config.toml
model = "multi-label image tagger"
dataset = "photos with spoken descriptions (Open Images, Localized Narratives)"
train_examples = 203450
image_size = 24
crop_scale_min = 0.7
horizontal_flip = true
arch = "vit"
norm = "layernorm"
norm_position = "sandwich"
activation = "star_relu"
mlp_ratio = 4
head_dim = 64
fused_qkv = false
bias = "qkv"
qk_norm = false
parallel_block = false
inner_norm = false
drop_path = 0.1
patch_size = [4, 4]
conv_stem = false
layers = 16
width = 192
positions = "sincos"
pooling = "class_token"
num_labels = 250
init = "trunc_normal_002"
optimizer = "soap"
beta2 = 0.95
lr = 0.0025
beta1 = 0.95
shampoo_beta = 0.95
eps = 1e-08
precondition_frequency = 25
max_precond_dim = 1024
one_sided = false
adamw_lr_other_params = 0.0017
grad_clip = 5.0
steps = 25800
batch_size = 64
epochs = 8.1
lr_schedule = "cosine"
final_lr_fraction = 0.1
warmup_steps = 510
weight_decay = 0.2
adamw_weight_decay_other_params = 0
Rows from block 12, named by matrix and row number. Rows with one number belong to one neuron. Each number is 128 + 24 x the weight over its row's rms, rounded and kept within 0 to 255. All counts start at 0. Numbers have three digits each. After the name is the row's rms in percent of the matrix's.
# fc1: MLP up (model.blocks.12.mlp.fc1.weight, 768x192), inputs 0-95
# fc2: MLP down (model.blocks.12.mlp.fc2.weight, 192x768, transposed), outputs 0-95
fc1.638 086:126118117161123104132173154165139118147087189138139098158148120180123153122138153120128146137110097107131124135144134146121125174162143152109102090132124114132152158155107185150126133080121121147108146117112147181127145102189145147111107169121102083103125137155128122116109158146104162151
fc2.638 093:081130119114105158113136126132131109155149141132126144149158130112153162097119105102097122099125124125084118097167088110148133127183113125101134158107101143177158133153134146092109158097131114123169111137156108138141124139138110167201146163115140134138112119097110150120118140141102090093
fc1.639 090:128112153124150136125139098144107123137159163124119126135105152109140145152137182134123157094132102126139171124154127131165165088122143195120078128101123133125151131171107151111101116136176062115170099118089135126112143104116114154092109165129124128132124137115090172145120121091180123089
fc2.639 084:110106141127116141148149119085122150097155154123152085119107160150120125109157116139075136152129121147102135166092119121104117084124123129077173117097094106144135120078164145095152133109113132128148133108136118135147115117156131103148117130146097095165130149133074126046106105150146160126
fc1.640 071:158111078190163115124102126129085109128132139128127137110138107159124177126154124130139116101081122154135161127105124122088128085145103117156106119136150135116100132136131137149151131154100100123143103165114147148150146149103140100164133144103113088068127134165148099161112088155126144103
fc2.640 084:160110149150134143155151098133136117135107129156151103132143129147113144150130104072131117136087074126132142113154202153076139100158186119123135117072139155099136101131097130117123171141154101105107128156152111135161091115119117121139106135141119081123096150092123142144137155150125114098
fc1.641 087:125111185106120095126154117153109135130135126072115159152115150133151169113153119127110126089110135124094099085174089163126127148171100104094151133137119150128114101092136121125167105136116119100136112110159164107144125103125161106092119121123153187191158127135084140149128129122135105136
fc2.641 090:117113099154144127181143119146128129117120113086110138096083147132121134136116122128154120149152133124199165180108120170106134132126093142184112125172128130162115127123115108137115095145134139181134158171122118145060137107103145109121131128101124122119113133175151138111153107154125142129
fc1.642 074:131136137118111126127083118073115099134124157161139140082145104140157113113116137106141131139118134169076148096112134129147115116114090115098173102149081173110094136143120131107148160104126119100114094079095140142088136117126130118099118114071075177123129136102117086168108140116120106155
fc2.642 074:121145148174142189133110155126124151115142090112150116126146110110103124124112165132147155152128145150116119152109107132110140164098134161114137136107151101132113159135139139118143148112125176095105147110135132192152102099123108135133086156122072151121167162132124121088159092125149113138
fc1.643 102:148116124083111152087189142133111161162159138155098116173079151139158097091115166123105106149138110144107105143161144127114091153144126121144092144128130140116161134123115131092097086133088134075116145144134158118127137187172125118161117162130141131100114141165133176171141129088132100119
fc2.643 101:122174121128119162116132124124142115171097132111132111149115146121145116140161161152118137163144128107113139155136161140121111178138118103098122158117082109099142122118174079114094144116139134085151149113138094111129075107128124169117129112149107110163154145128121103121131105122097133117
fc1.644 072:127120113112122127112146154068158093128126138092124140100114123100149143106127104133096115130110104137142142108122113129141122151217116166141153146129150167148112150137124126116175132124132104114149102169109133149117100135131123152117113162124096127144170175131128116091165087108111112128
fc2.644 081:091132116137124124108134144087133091139141141102124123081104129094179138174136130115100108109113139099144107110187151151121131144124141175131069108157154157118136128091135103106122125135120148101145153138105126136105123140077145143111145140109148109154109150157095115103125129162119131100
fc1.645 091:143148158088130081092146098155172089106116112098150160086124156124164160136136127129102158127147128144158089131128120135116158127127124154119171149126143149164112095102126127156157107120141106156116139171109098137129154110167081112108121102099137120115125135107160137093132123115101125121
fc2.645 104:098110146132100091105154153153147136156117160128126164133143138129130108152160174132125121122077132133163124133153170162178117166115151153126116110083119144128108114109102152119180136156092111160100126156092111162166136170118124155126151121155169149159112121115112142123150141124134110141
fc1.646 082:126112120121124132075184123160119122113131102131097171103120139146109155136133096117104109094133156107108138080176087110124119147132121164162104143139158094137140069103182140119099143169173096109121147133105102120101125090136114106105126137145137159133172142125129110129139129132135103145
fc2.646 092:142180136139118112138152114155117112118124136157146141164114113140122111105147184159160106147160100143126144149127135129104133120147093131160154169128102148132122173107092100131140125120103130104105184140116116192096148161101102107134103129147074125118097126117156096183121138137142094108
fc1.647 090:088119166131103167075122122096127088120117120126156115144154106127103116117134115101112108140105145174107123118155108098147099116149118108159155119153130083120111154126147125135129134134107081101122102158122123107163090138142107139134153158130141111132166129146117059135180112116114118167
fc2.647 100:160161144122129138158120165126113116151174117148146146160081150176155104172112159122111115137134120089102123114129137119129128122119058115149152116097135155070140133162135161135144101145121162139119114160103134100126132116176141125161086127120119123099127160156129159186129124125114164097
fc1.648 091:117162138115120154142137108172144125138113110203126108123132165118121081115125135110109139093121110151115159089120129141151124161147139119144146112130144129150132178103136137136168124076104121084111146124121114103107148080158116149099127081117104131148138081149109106115151117112131128155
fc2.648 092:093121118084085136140093121067170121164150079132136143133110122141086098135117126165113165081110171164081103130089129133151109132130149123118153123125142102166097124136118125112145134144135154145149141189156125174129139116136155107112140122142129147107075135111099137119149120154138115109
fc1.649 114:126098130080135137110135145112102152108111119153111117120123142134170113182120153115148131131161127090196107153133106145153147152155116127128145140114105151127162152132119124099120153081177078097102129129134101152144127145144128159131109106204136114137127143117117112093139116107113123130
fc2.649 111:147150134129117114158122138135083129110134113109101136134155071182132076141129149136103142088152139138146140140145123116100141113125112112114104078070080150079128165146091113115132177125185133154157124143120097133126112106090104144116119082113160108113135097145131161159135146133166132115
fc1.650 095:155136171152111122157132112106123090126119132095115156147151125110128142144130107126131185140144116106144079136108142136143139172145148106160133126118129117159132092148136090099154154130139152163146177117116116143077117122085065127146110154135116126168128117125123120110135098138111155077
fc2.650 088:142095084140120106133174187147131106153145122135161118131132122089108130139130100091132118077103090150124092109105141143138134153135155174084156126088093112138109109181090134130148082170166133117169114163131127120106128120112172134133092139142088117131157108116126076142134128143167118111
fc1.651 120:145183129091104127117104148151118089127140114067161108108123152082124121116083079110156151130126102141142154128134073175099123153053135150098153153130165095122149126138117103146129129166126099127106132094128101132135125145134153161152096093150166128132147153167107142117154152118117165120
fc2.651 108:175134146147147125183121160126128166123126122098100114165139096129093141124145154136162120146121118127134185155122122126129091115130122117133073139218104105124149124130144114153138111138128126105097099127103128121117162134121122139162118135101140150142114138144154125115156132136132129127
fc1.652 090:114084146118107161098112109107122163106121109099115093058127119136146090144145088107111149092114139147137098159123126170166106091133139149094128119115139142120130129122092108153126112117104089106130121148135132126110127149108183087166140176108138133125082135087101136152159105141106152159
fc2.652 087:142104105147131103116111123147146158144153128142103133121119164137105099112149090055133082107142141114118135143111102121129107120116149130131115156103167171131131161136153109121138135105150143148098135163101114107119138104102129110137107156107154139133149112087111144116133135151052089157
fc1.653 124:147140131133130134109110116135166138128125126161100174098102141133109090092110100152110119137121119143122156114127093143115119147140141101148142099133113108135126053137130141108108134146114146124121130140128096148127114165115153105104143119096143150107169131133096085122094130159137109147
fc2.653 114:128136119178114117139116125125149126119153152145126134123144164182117104122107075120140108149114114139104160126113126157151160132109159111131174134122137109133168123107148153110124100116096119131075122103142170133121119148137113128125113152106109147156154145137179097108154083123108099106
fc1.654 076:121140110150162126142061144082132106118150099128154135101149097102117129130147068155127116132124118109086158188173096152086103118129086151130099104145113095126149110168173138098103112131101133154141104085143153171131175106147112108114110083143106115089152161136137117121138135148154115107
fc2.654 092:154121170108074179102120137152150133110157164093121087171142127124148120121137136081120096134130080112102132139131062092126098062149123097116123097139120144114113123118132161145148117101096144146101136094124147128139098150090128118207126125097163157148121154123153141143167111102156134111
fc1.655 113:113098127124097099127167130162156132148131151076111181114108098168154161121111104137141124133169126136156091134105154108094109111142105127183106114140118140093120130118186113124157132104089171140138158121150097141122119118119134126094191116149105113117126101162085144140158087097134131132
fc2.655 117:123118151092099090159146160102135121150129137155197132076133156145057143107176152130132138126158153141142098126149146097136125138120136092128105090108151135139140173118148101128174071089105101128082109129165131118120157131113131125132119128131139133130109141149141124120131157148122125103
fc1.656 094:123167152145164121130117132142145182141141125122145147080121115145127174166133162154142146130073151129109115149138097094118152073123141105123127132159123142113138118132115118086096142136108112184119131121136135100111122119138141114144114155085102151137120110118078075185102085120139155118
fc2.656 091:121184110117123126129139105103165127136120106093137126107149146135175122090130132102166150085136178131099141103092110139142125150181156130119122135140150133162126153161134155114126115155143128114164122187140152111130120111148137087166148126101101145100121117119152160175112091111155126138
fc1.657 099:166114146101083139149148130128125145142131124089121125140136087123132097119107142141129129101115146131090081181107141154129099138107114117142094097130063152127118115128134188061144114149134108143185125134116123119166120104159113132136135174137100120136128120140138124169121118160121136132
fc2.657 103:104073131137168112087165122132137116131120120115113128126110105106132076189088139112119120126144140099146142155154091154135126121147099111104149101053089141149156181097155127144113130105101160131147145125103167127112102149137146139157125138103104107102122119102122156128115124153162122116
fc1.658 080:135167127122103133120120090153128121118119143111075148144109133103138160129148130099175141143112120123133137110169137133124125125131130121122120129147166121121150093139149130109095117154135102152144081138122152135101132082144135150151109133146099146074148103110124099166122151094098139117
fc2.658 085:179048163079150138158147143126114122125100123095115164131133113169150108115157115109148129134086135155139147141163079120094119107144145099107142159111165136122141155097149080107128125117103134157107172133150158104112117116088133119166148111120074109120183160153150152077117094122114099116
fc1.659 111:105127150155085136123144133130147098135144100093128126131154131136159116123123152136128144126132156140164136068121124119121122098122129153171136152152145119118113155132111105110123088092154124118143114148128098137086132137140155131117148105127150137165135104083143156142117150136124140118
fc2.659 104:140130164142114120107156107096162129132121163123123190122133145113152135141122136113129128164105163142112134146107165111127098115155181126091126124156146118171145106095109131126107085094128133118109158131118108206092128123152134105169109156148151142135142135075094142161124151114128093155
fc1.660 108:173124137080156129128140106139157122151109102102130135123110105127130149109146103081146148099152150134118103151151116086131123161137103119148070103144117150161120143107133131148155117138122164160124142123125119138110136115133125136113128116133144195143170085139100125144102118151061110124
fc2.660 112:142066120176147123141101125138129127123161089134117137132152152171077126098110134153134176132156133173148125102136140121168154129139143105157138117098102105160125143116137121152137130112119139150118091138104110111118163164129130164160176129168147154101134135175074116106177145120154128138
fc1.661 144:156165133120108099124140120104106153093125151137181145099116119117167130126098139134135138070139142106109105131127157154139136144094115132099170124119129099118171140100127133102101128087108123126116177124125120108179163111103136114130161107108118149106129149149126119161107146124149128131
fc2.661 122:136137121150125070136127093143083120106135123133159128099139101132118165123108146094168118111106153088138128155151217135124110160085111156137133116130100089166153134152159171127125123115091126124124160090129107100123103155141157129162140132122113142114112136155129134076149138115164114133
fc1.662 112:085120089126109079170101139132094138164084112142152106135097132174137154152147147151072119137181122168124150190169135179068107120128107120155150135152131134117132131111098124130096141137091123097147144118129124114138128128149139109163097119177133152112140114166166108136134117157146141119
fc2.662 100:124109095131120138092102084105128102136120141096094133087079142145152142108112132145139175124126123145109162157160171142131154095154111165150136174147098143107143121123149169133145142132101117083115107182139134168097109111141103087126132078147137096151124115161169136104105127167106128115
fc1.663 057:092150088077152109142093085137121094170180104136159127158104130121153140105153132102114145122127127159128140144127147198157141126126103125134124089163170146126146071121129153178130079115152147104140121142142132159116121136147160137092144137095113141114108128145095142135127064108134107162
fc2.663 075:137143108139111155097103122081134120122132131101112152100133079121108096161131119165117109082130181116103155135137127112130152129154117137138135129142151188110139146129163108116138163139139161143102158128121157115074147135116136149109135095128164082106119190149125157107099145108163152125
fc1.664 089:117119148106133173156119142091150118132154109153100158095122167125147124120104158072107107156120098109167146100189134085142175144138161124136156157180185111107128092131144125130115113089122136119175107127158115099129098108130128148109079132123162102112105117126114144158148154153151116154
fc2.664 085:185128176166066124113093118138122145115129114104139152157136128126062160164134156203106117122090130122120127147128133103133081140093122113131123116126162117066101098084122118130164134171125194135114127156115123144088125085136139151135128164111142129159131119160147122117116068149167087121
fc1.665 093:147124116181087135122110119146129132132098119155144105127082118107099135135129144135107088136120072114069150118166149152143092102136134180115119091150109145199127167140114150121145106132128155099118164162119151139169152106165131127128161104155133173166105132156106125115104081120126107139
fc2.665 105:128133127145090120129142139131131139131132108121145132128149122087173107128147114166148144132175123156119103072135133101166115111151116162140120134133118125099145153137074155165117147159137117142157143124187084160128139097133157153115165129111138128118113129142120123160111176145143160162
fc1.666 133:122124110145100098199107143105132099138103120130084077131101088123196095143125101096092121128105108127103091138125122128160116137109174123115131108101120135135131137141092158129159131140166140121133116133163179128141129165162104098142097094179128155112130100137122153148147134141123066128
fc2.666 118:140114085149114129143096110126151092147148103142084137111152118151128115148091120104097131139170162172126111151123148147075121094101181129125136125136086096166124137159124151125131127152122176088124102144139127112104148128164122108169140110151091106107134143128160166129147154115079111165
fc1.667 054:152128166129165088163141151130108138143148096119093163122162112090138137121166161106113142141096099105147097138190117175140161146140157105112185126103078129085137124132123154174159087101133085126157127112167148162123135155106130146116147108152125127117077143079103093127131112111132116135
fc2.667 079:110147108144152102099115133112114145111117132113095156141130163114110169134116122104112100093104169076149090106064107097181095157083167158091116118125134117143142122142156106129132140110105120129156149114139069131162120168123132103129121129144133098132099147120128146135080162138107151125
fc1.668 083:107122099125107119132130173131105151120150095122135163111130080129159116124108134173118123142100176150124134192097126121130149118134137157127107173141124172137094142152134110138117139113127093137110169174113097123120141120140132131148091120160094145117131124110133123142098117120170201116
fc2.668 079:123130102097112105129134171171142124156097116110121125135107130126145080123121118151116123124087110158135101121149143104120092116073123175119084175163143131131124102114151118171104101131187155131117095158114128095151141132112134114145140146125087117084160077137129141159088107105167169106