{
  "train_examples": 203450,
  "activation": "star_relu",
  "num_labels": 250,
  "max_precond_dim": 1024,
  "one_sided": false
}
Rows from block 11, named by matrix and row number. Rows with one number belong to one neuron. Each number is 50 + 12 x the weight over its row's rms, rounded and kept within 0 to 99. All counts start at 0. After the name is the row's rms in percent of the matrix's.
# fc1: MLP up (model.blocks.11.mlp.fc1.weight, 768x192), inputs 64-127
# fc2: MLP down (model.blocks.11.mlp.fc2.weight, 192x768, transposed), outputs 64-127
fc1.604 104:48 54 33 41 30 49 33 25 62 70 43 47 50 57 57 63 40 60 56 37 39 54 65 62 43 48 25 41 55 41 34 42 47 56 49 54 45 46 42 39 58 55 42 56 50 44 40 45 54 42 50 48 36 58 61 63 35 58 51 39 44 65 48 30
fc1.606 098:67 42 33 59 46 46 49 66 46 50 39 53 38 69 56 35 29 39 60 26 56 52 72 62 46 74 30 58 56 84 54 68 40 36 46 62 30 51 54 44 36 39 48 44 55 48 41 34 38 41 48 74 76 47 50 47 47 51 69 53 59 53 52 51
fc1.607 081:23 50 29 35 63 41 53 69 24 57 42 62 53 35 59 52 45 53 46 58 57 45 54 45 49 60 55 41 51 60 54 44 30 54 49 57 54 48 66 48 43 72 59 54 47 42 68 42 33 49 59 48 66 60 46 41 46 63 56 58 46 41 43 64
fc1.608 112:45 48 34 82 57 47 64 48 50 51 54 64 41 50 41 50 44 47 45 50 54 34 45 61 44 51 52 35 71 71 47 34 48 82 52 52 53 47 71 36 61 42 46 66 69 35 61 35 59 51 63 42 48 43 38 47 48 57 35 56 67 75 30 54
fc1.609 092:49 41 66 31 50 37 50 47 57 55 48 46 64 33 40 51 51 61 64 38 47 45 55 53 72 46 43 46 41 71 37 71 36 60 60 40 53 41 66 52 57 61 60 40 54 59 82 48 56 34 66 32 35 43 48 51 39 73 23 74 61 43 52 49
fc1.610 124:42 51 60 40 45 47 62 64 48 49 49 49 52 50 42 44 50 25 65 40 55 42 60 38 89 56 54 58 58 52 27 29 29 59 31 61 44 47 33 58 34 44 64 53 57 72 41 44 87 28 35 42 64 44 36 51 76 59 52 44 65 35 53 40
fc1.611 112:57 55 49 58 39 76 47 53 46 32 43 50 45 49 49 34 64 29 62 66 49 59 35 63 53 48 58 64 61 43 52 62 66 72 65 75 48 64 34 60 51 81 33 49 31 43 61 77 51 59 66 47 60 51 55 62 34 39 48 52 53 66 44 41
fc1.612 120:58 49 45 42 42 64 61 63 38 74 64 53 54 24 46 54 36 56 61 36 60 49 70 40 25 51 62 24 45 44 65 46 40 61 53 36 56 49 41 42 54 45 64 51 39 70 55 38 47 47 33 44 41 52 53 65 81 51 59 58 30 58 63 55
fc1.613 115:53 46 36 50 55 56 58 60 67 35 40 62 42 40 56 27 45 68 68 60 55 66 55 55 58 50 47 48 50 36 51 60 47 46 41 65 46 51 37 50 50 35 43 63 41 61 49 71 31 20 40 45 40 54 47 36 33 33 46 49 56 66 63 57
fc1.614 083:60 61 52 50 61 49 51 34 24 68 54 57 34 60 38 49 52 48 53 48 42 29 53 39 50 51 30 32 53 54 56 43 47 44 65 56 30 61 16 64 62 59 55 66 47 48 57 54 61 49 45 61 43 48 60 64 69 43 46 47 35 33 46 34
fc1.615 107:38 57 67 55 44 60 50 55 51 46 56 38 46 46 44 65 67 60 59 57 70 48 65 44 62 72 34 53 55 44 42 42 56 55 65 67 46 48 22 57 54 44 26 47 47 40 50 63 34 24 61 60 33 41 39 65 41 52 33 39 65 39 48 71
fc1.616 095:42 40 42 61 45 35 62 48 17 24 59 55 59 41 40 43 61 74 38 59 28 67 44 54 42 70 55 56 63 48 63 42 34 28 44 45 41 78 37 58 50 55 68 41 72 58 59 48 44 52 58 38 43 63 20 38 55 33 72 56 44 30 22 58
fc1.617 097:44 50 42 64 56 48 74 49 38 38 65 29 53 40 51 40 59 38 32 46 68 68 52 61 43 47 58 33 66 43 37 56 59 47 73 41 53 61 45 46 54 32 59 25 68 47 56 53 37 44 69 49 53 51 49 51 46 31 47 61 43 52 68 45
fc1.618 075:41 48 42 33 39 51 29 58 66 49 32 51 52 43 43 43 59 54 45 11 37 34 70 42 44 42 62 36 64 42 48 69 50 47 52 26 44 45 67 54 63 64 38 42 68 48 46 59 38 31 58 48 52 48 47 40 57 57 57 67 34 69 54 49
fc1.620 117:48 31 51 40 60 71 46 62 62 35 77 56 47 45 53 46 53 14 38 37 56 57 35 55 60 40 68 51 41 72 50 32 65 44 53 60 49 32 35 54 65 41 57 68 47 73 69 66 67 48 46 63 50 44 61 48 35 47 40 58 45 56 59 44
fc1.621 120:47 45 49 55 46 49 39 34 40 73 44 67 49 28 65 50 36 47 57 25 30 36 46 47 45 54 25 50 56 54 36 35 65 34 44 49 49 59 54 16 43 63 54 37 45 60 54 43 71 69 27 50 48 66 53 57 35 46 44 59 39 43 58 68
fc1.622 119:44 55 54 39 33 54 53 56 67 34 64 43 68 48 59 43 46 66 55 62 43 49 27 50 66 41 28 26 59 46 41 50 45 45 54 57 69 56 68 50 55 64 53 48 75 63 53 33 57 75 67 47 36 57 68 62 58 31 40 45 33 47 53 68
fc1.623 093:49 37 44 61 31 53 45 42 54 29 52 57 47 66 57 37 51 13 37 57 39 59 55 36 59 44 64 27 58 54 52 42 88 28 55 39 41 42 31 57 64 50 55 48 38 72 67 45 36 41 53 35 59 40 47 59 56 29 41 44 48 53 41 43
fc1.624 102:66 58 47 30 51 63 51 49 59 49 32 59 30 42 45 46 44 85 44 46 30 55 63 54 51 61 64 48 45 43 51 46 57 42 68 70 53 40 78 64 41 76 50 42 65 57 50 47 22 32 63 71 45 51 56 43 49 53 44 20 68 62 34 51
fc1.625 081:50 60 48 44 47 55 65 43 18 67 69 67 66 44 70 50 69 47 50 61 39 32 58 25 57 50 55 45 55 64 50 55 36 66 34 57 67 54 48 55 47 51 60 36 54 64 68 53 75 50 47 52 48 45 41 49 52 33 51 49 35 38 79 59
fc1.626 132:38 52 59 50 77 34 59 60 54 60 55 43 52 37 53 41 57 57 53 17 53 51 56 52 22 43 52 64 43 40 46 80 53 84 57 41 68 81 51 39 35 74 40 55 37 41 42 62 40 52 47 52 28 40 56 42 67 35 48 33 57 54 47 44
fc1.627 136:46 50 49 50 55 51 75 46 40 28 57 59 44 71 64 28 50 51 55 35 51 46 46 54 62 57 37 51 91 56 61 43 46 65 35 51 58 39 48 53 52 57 44 60 59 40 54 66 42 38 61 50 61 70 57 64 54 52 35 55 51 42 48 45
fc1.628 110:64 66 55 55 40 52 62 71 44 53 60 47 49 51 57 52 47 66 40 48 61 45 64 14 43 45 35 52 40 34 62 62 51 48 33 34 36 41 50 39 34 33 55 52 53 53 45 54 55 35 30 53 50 49 44 53 43 52 44 46 52 34 48 56
fc1.629 090:46 42 55 44 46 49 40 52 58 38 47 36 48 49 60 84 59 53 40 42 25 56 61 29 50 55 49 42 35 32 63 54 66 54 39 54 64 56 42 57 52 36 45 74 43 56 35 58 31 65 64 53 21 56 41 60 34 63 72 46 30 51 53 60
fc1.630 099:27 71 51 46 52 63 69 56 46 57 28 54 67 37 59 45 36 48 45 57 25 42 53 43 46 47 58 46 49 60 48 47 76 52 46 47 26 56 45 33 60 53 42 47 31 46 53 54 32 45 46 75 59 60 37 65 66 57 66 43 62 51 52 44
fc2.604 097:42 51 62 48 45 44 48 63 43 44 48 43 23 45 57 56 62 50 61 58 64 74 36 69 37 25 59 30 49 60 80 66 44 45 52 39 45 51 69 48 56 73 48 38 42 43 52 48 46 46 37 39 38 71 49 26 65 46 73 38 68 51 40 62
fc2.606 093:56 57 54 67 48 40 36 51 60 59 48 52 33 62 29 32 50 25 51 46 61 32 30 54 43 40 31 25 46 62 45 54 47 53 62 30 63 62 47 51 44 45 67 51 58 43 47 53 71 48 54 76 39 64 52 65 42 56 55 56 46 49 49 31
fc2.607 081:51 56 51 58 56 30 53 56 58 62 52 52 59 38 54 50 48 55 44 60 58 49 69 41 49 34 36 47 26 70 59 49 32 69 72 39 44 44 32 29 44 38 48 48 36 70 49 52 26 31 58 65 66 62 50 50 79 48 49 54 81 49 41 66
fc2.608 107:40 39 42 71 52 51 43 39 48 55 60 53 31 54 26 62 48 54 50 46 57 50 56 43 41 37 44 50 75 62 50 40 53 71 64 56 37 45 68 47 35 46 56 58 63 53 33 59 30 60 57 45 56 47 66 51 60 59 30 71 48 57 66 53
fc2.609 087:46 46 23 76 57 33 46 71 53 44 58 59 59 47 53 54 59 29 55 73 37 37 54 54 62 47 47 44 61 59 47 60 50 62 51 38 63 56 54 57 57 69 50 60 49 61 65 59 47 58 38 28 38 52 53 59 38 57 53 53 36 37 39 51
fc2.610 125:36 41 57 52 48 39 21 46 72 39 33 48 33 68 33 40 51 65 43 46 51 32 47 70 51 46 39 62 38 40 66 38 30 54 54 60 31 38 33 49 43 60 52 39 48 63 73 51 39 32 47 42 64 10 36 28 72 39 63 68 57 68 59 52
fc2.611 125:44 21 62 69 50 30 61 76 52 50 39 35 48 56 41 38 45 58 59 44 49 49 42 29 32 55 50 60 58 52 48 61 59 51 62 65 44 33 47 62 42 62 41 47 51 65 60 68 11 56 51 52 40 60 47 44 44 32 41 28 51 46 47 36
fc2.612 119:47 58 41 59 59 37 40 63 54 57 64 59 52 54 55 53 26 33 63 50 49 44 27 43 35 41 77 35 45 40 55 61 44 71 46 37 61 56 71 40 73 54 44 52 33 58 54 55 35 57 55 34 42 45 51 49 67 62 41 42 49 47 67 52
fc2.613 107:45 54 49 48 55 51 25 68 56 32 51 49 43 66 76 56 58 47 51 58 31 50 53 57 62 43 41 60 64 36 27 62 69 21 39 43 33 56 49 26 69 63 42 57 54 34 51 69 66 51 33 23 41 42 27 40 34 36 32 57 49 56 61 39
fc2.614 092:37 48 48 49 69 46 56 71 63 37 55 35 64 42 65 60 38 31 48 54 66 58 55 47 60 63 55 66 45 53 60 48 79 48 49 52 80 39 40 37 56 58 67 58 67 59 49 47 34 54 47 49 38 53 65 55 52 60 60 49 59 59 21 52
fc2.615 114:51 58 77 47 60 50 73 72 51 38 36 32 48 41 54 45 73 71 51 49 52 61 67 40 53 68 36 61 44 37 49 41 65 70 45 45 46 54 51 60 55 37 57 52 41 50 47 57 38 49 34 43 37 56 37 49 49 36 41 60 26 40 65 50
fc2.616 098:39 59 46 52 41 77 49 48 15 28 46 69 46 44 48 13 40 44 35 69 46 54 44 45 61 46 50 32 54 60 31 32 36 49 48 48 38 64 31 67 48 41 51 49 46 52 54 51 53 43 39 29 58 52 46 50 51 35 48 55 74 40 46 68
fc2.617 093:62 45 49 68 50 45 58 31 44 38 74 41 57 39 30 27 52 47 60 52 62 73 46 53 55 47 57 41 37 46 45 63 48 24 58 52 24 45 37 58 32 51 44 27 53 43 40 56 47 42 41 66 55 52 32 53 58 55 50 66 32 33 45 59
fc2.618 093:72 50 47 44 44 50 79 32 46 47 35 51 40 76 48 68 57 45 66 59 34 81 58 50 47 41 55 50 54 60 66 63 52 54 42 51 66 58 41 42 66 60 71 29 55 69 28 42 76 27 52 61 68 60 63 59 61 58 70 38 61 32 40 52
fc2.620 117:39 45 57 48 60 62 62 51 62 56 55 34 76 37 60 68 62 58 68 57 29 46 50 54 43 51 50 52 39 30 75 34 62 42 43 33 45 57 57 44 45 49 67 50 45 43 61 44 45 26 39 45 55 55 40 42 66 35 48 65 45 44 29 50
fc2.621 098:46 58 44 53 45 62 46 49 54 44 59 49 33 33 77 73 44 72 43 31 42 39 59 27 41 45 33 43 44 61 52 28 62 32 44 38 59 34 51 35 40 65 53 44 55 59 64 48 35 49 41 43 54 51 50 51 19 44 50 50 40 64 57 37
fc2.622 104:46 45 47 62 34 53 76 47 52 55 50 38 51 38 40 49 50 43 62 46 64 52 22 62 46 23 20 64 62 45 39 46 61 63 62 56 30 59 45 71 48 32 44 49 53 16 52 61 46 68 47 40 48 50 48 62 72 48 61 41 50 45 52 59
fc2.623 090:58 44 43 45 29 48 58 63 53 58 38 35 58 57 60 43 45 57 70 71 36 50 65 25 52 62 43 66 47 58 44 53 55 64 52 54 35 45 69 44 62 50 36 70 62 77 59 37 51 40 38 48 56 62 43 70 34 31 58 61 20 48 59 60
fc2.624 107:56 39 55 59 71 63 47 85 61 49 32 39 57 68 38 53 34 46 35 56 44 42 33 57 33 68 40 47 66 50 51 62 54 37 74 50 49 63 30 60 58 71 56 65 49 54 70 52 52 36 45 73 46 55 60 49 39 52 62 45 51 69 65 49
fc2.625 083:36 50 44 47 33 51 38 51 40 54 23 28 57 64 54 26 52 46 55 59 52 31 31 83 85 50 39 48 61 45 48 43 66 48 58 32 40 42 68 51 56 36 57 49 41 33 48 67 63 45 49 55 73 50 65 54 50 30 62 43 57 55 49 53
fc2.626 128:58 49 82 37 70 75 34 59 46 47 53 50 27 47 42 51 39 65 39 26 59 66 54 55 51 37 56 50 43 53 67 65 60 40 55 30 45 54 41 36 40 56 48 38 34 41 42 70 30 49 40 52 29 36 57 73 52 73 50 49 67 54 44 42
fc2.627 142:31 33 47 50 44 58 61 37 55 15 41 45 67 56 60 54 47 39 27 42 53 47 48 43 44 62 51 63 78 57 46 47 40 73 67 78 40 46 58 60 49 57 49 37 50 46 60 74 44 60 48 50 59 58 48 36 71 62 44 49 63 54 40 64
fc2.628 107:62 44 35 38 38 44 25 59 47 38 60 47 24 45 41 63 50 46 51 60 42 52 59 62 32 50 45 56 12 47 41 43 56 53 48 76 41 42 57 54 27 71 57 55 41 56 49 63 46 59 59 44 41 50 29 34 46 35 50 48 82 40 53 43
fc2.629 090:31 59 74 34 38 53 51 56 30 39 37 39 80 41 54 57 47 66 43 70 39 45 41 43 55 50 51 55 50 36 28 34 48 40 50 56 36 54 56 64 40 49 49 63 51 38 59 46 47 62 53 79 47 52 61 52 81 37 60 60 67 50 59 41
fc2.630 089:62 35 56 45 59 40 60 46 62 44 67 36 40 38 51 48 55 44 56 27 39 48 58 41 57 65 42 63 37 53 42 50 70 38 48 38 51 45 45 55 54 67 54 65 59 47 87 43 47 26 72 52 57 57 63 48 58 57 57 52 52 48 69 63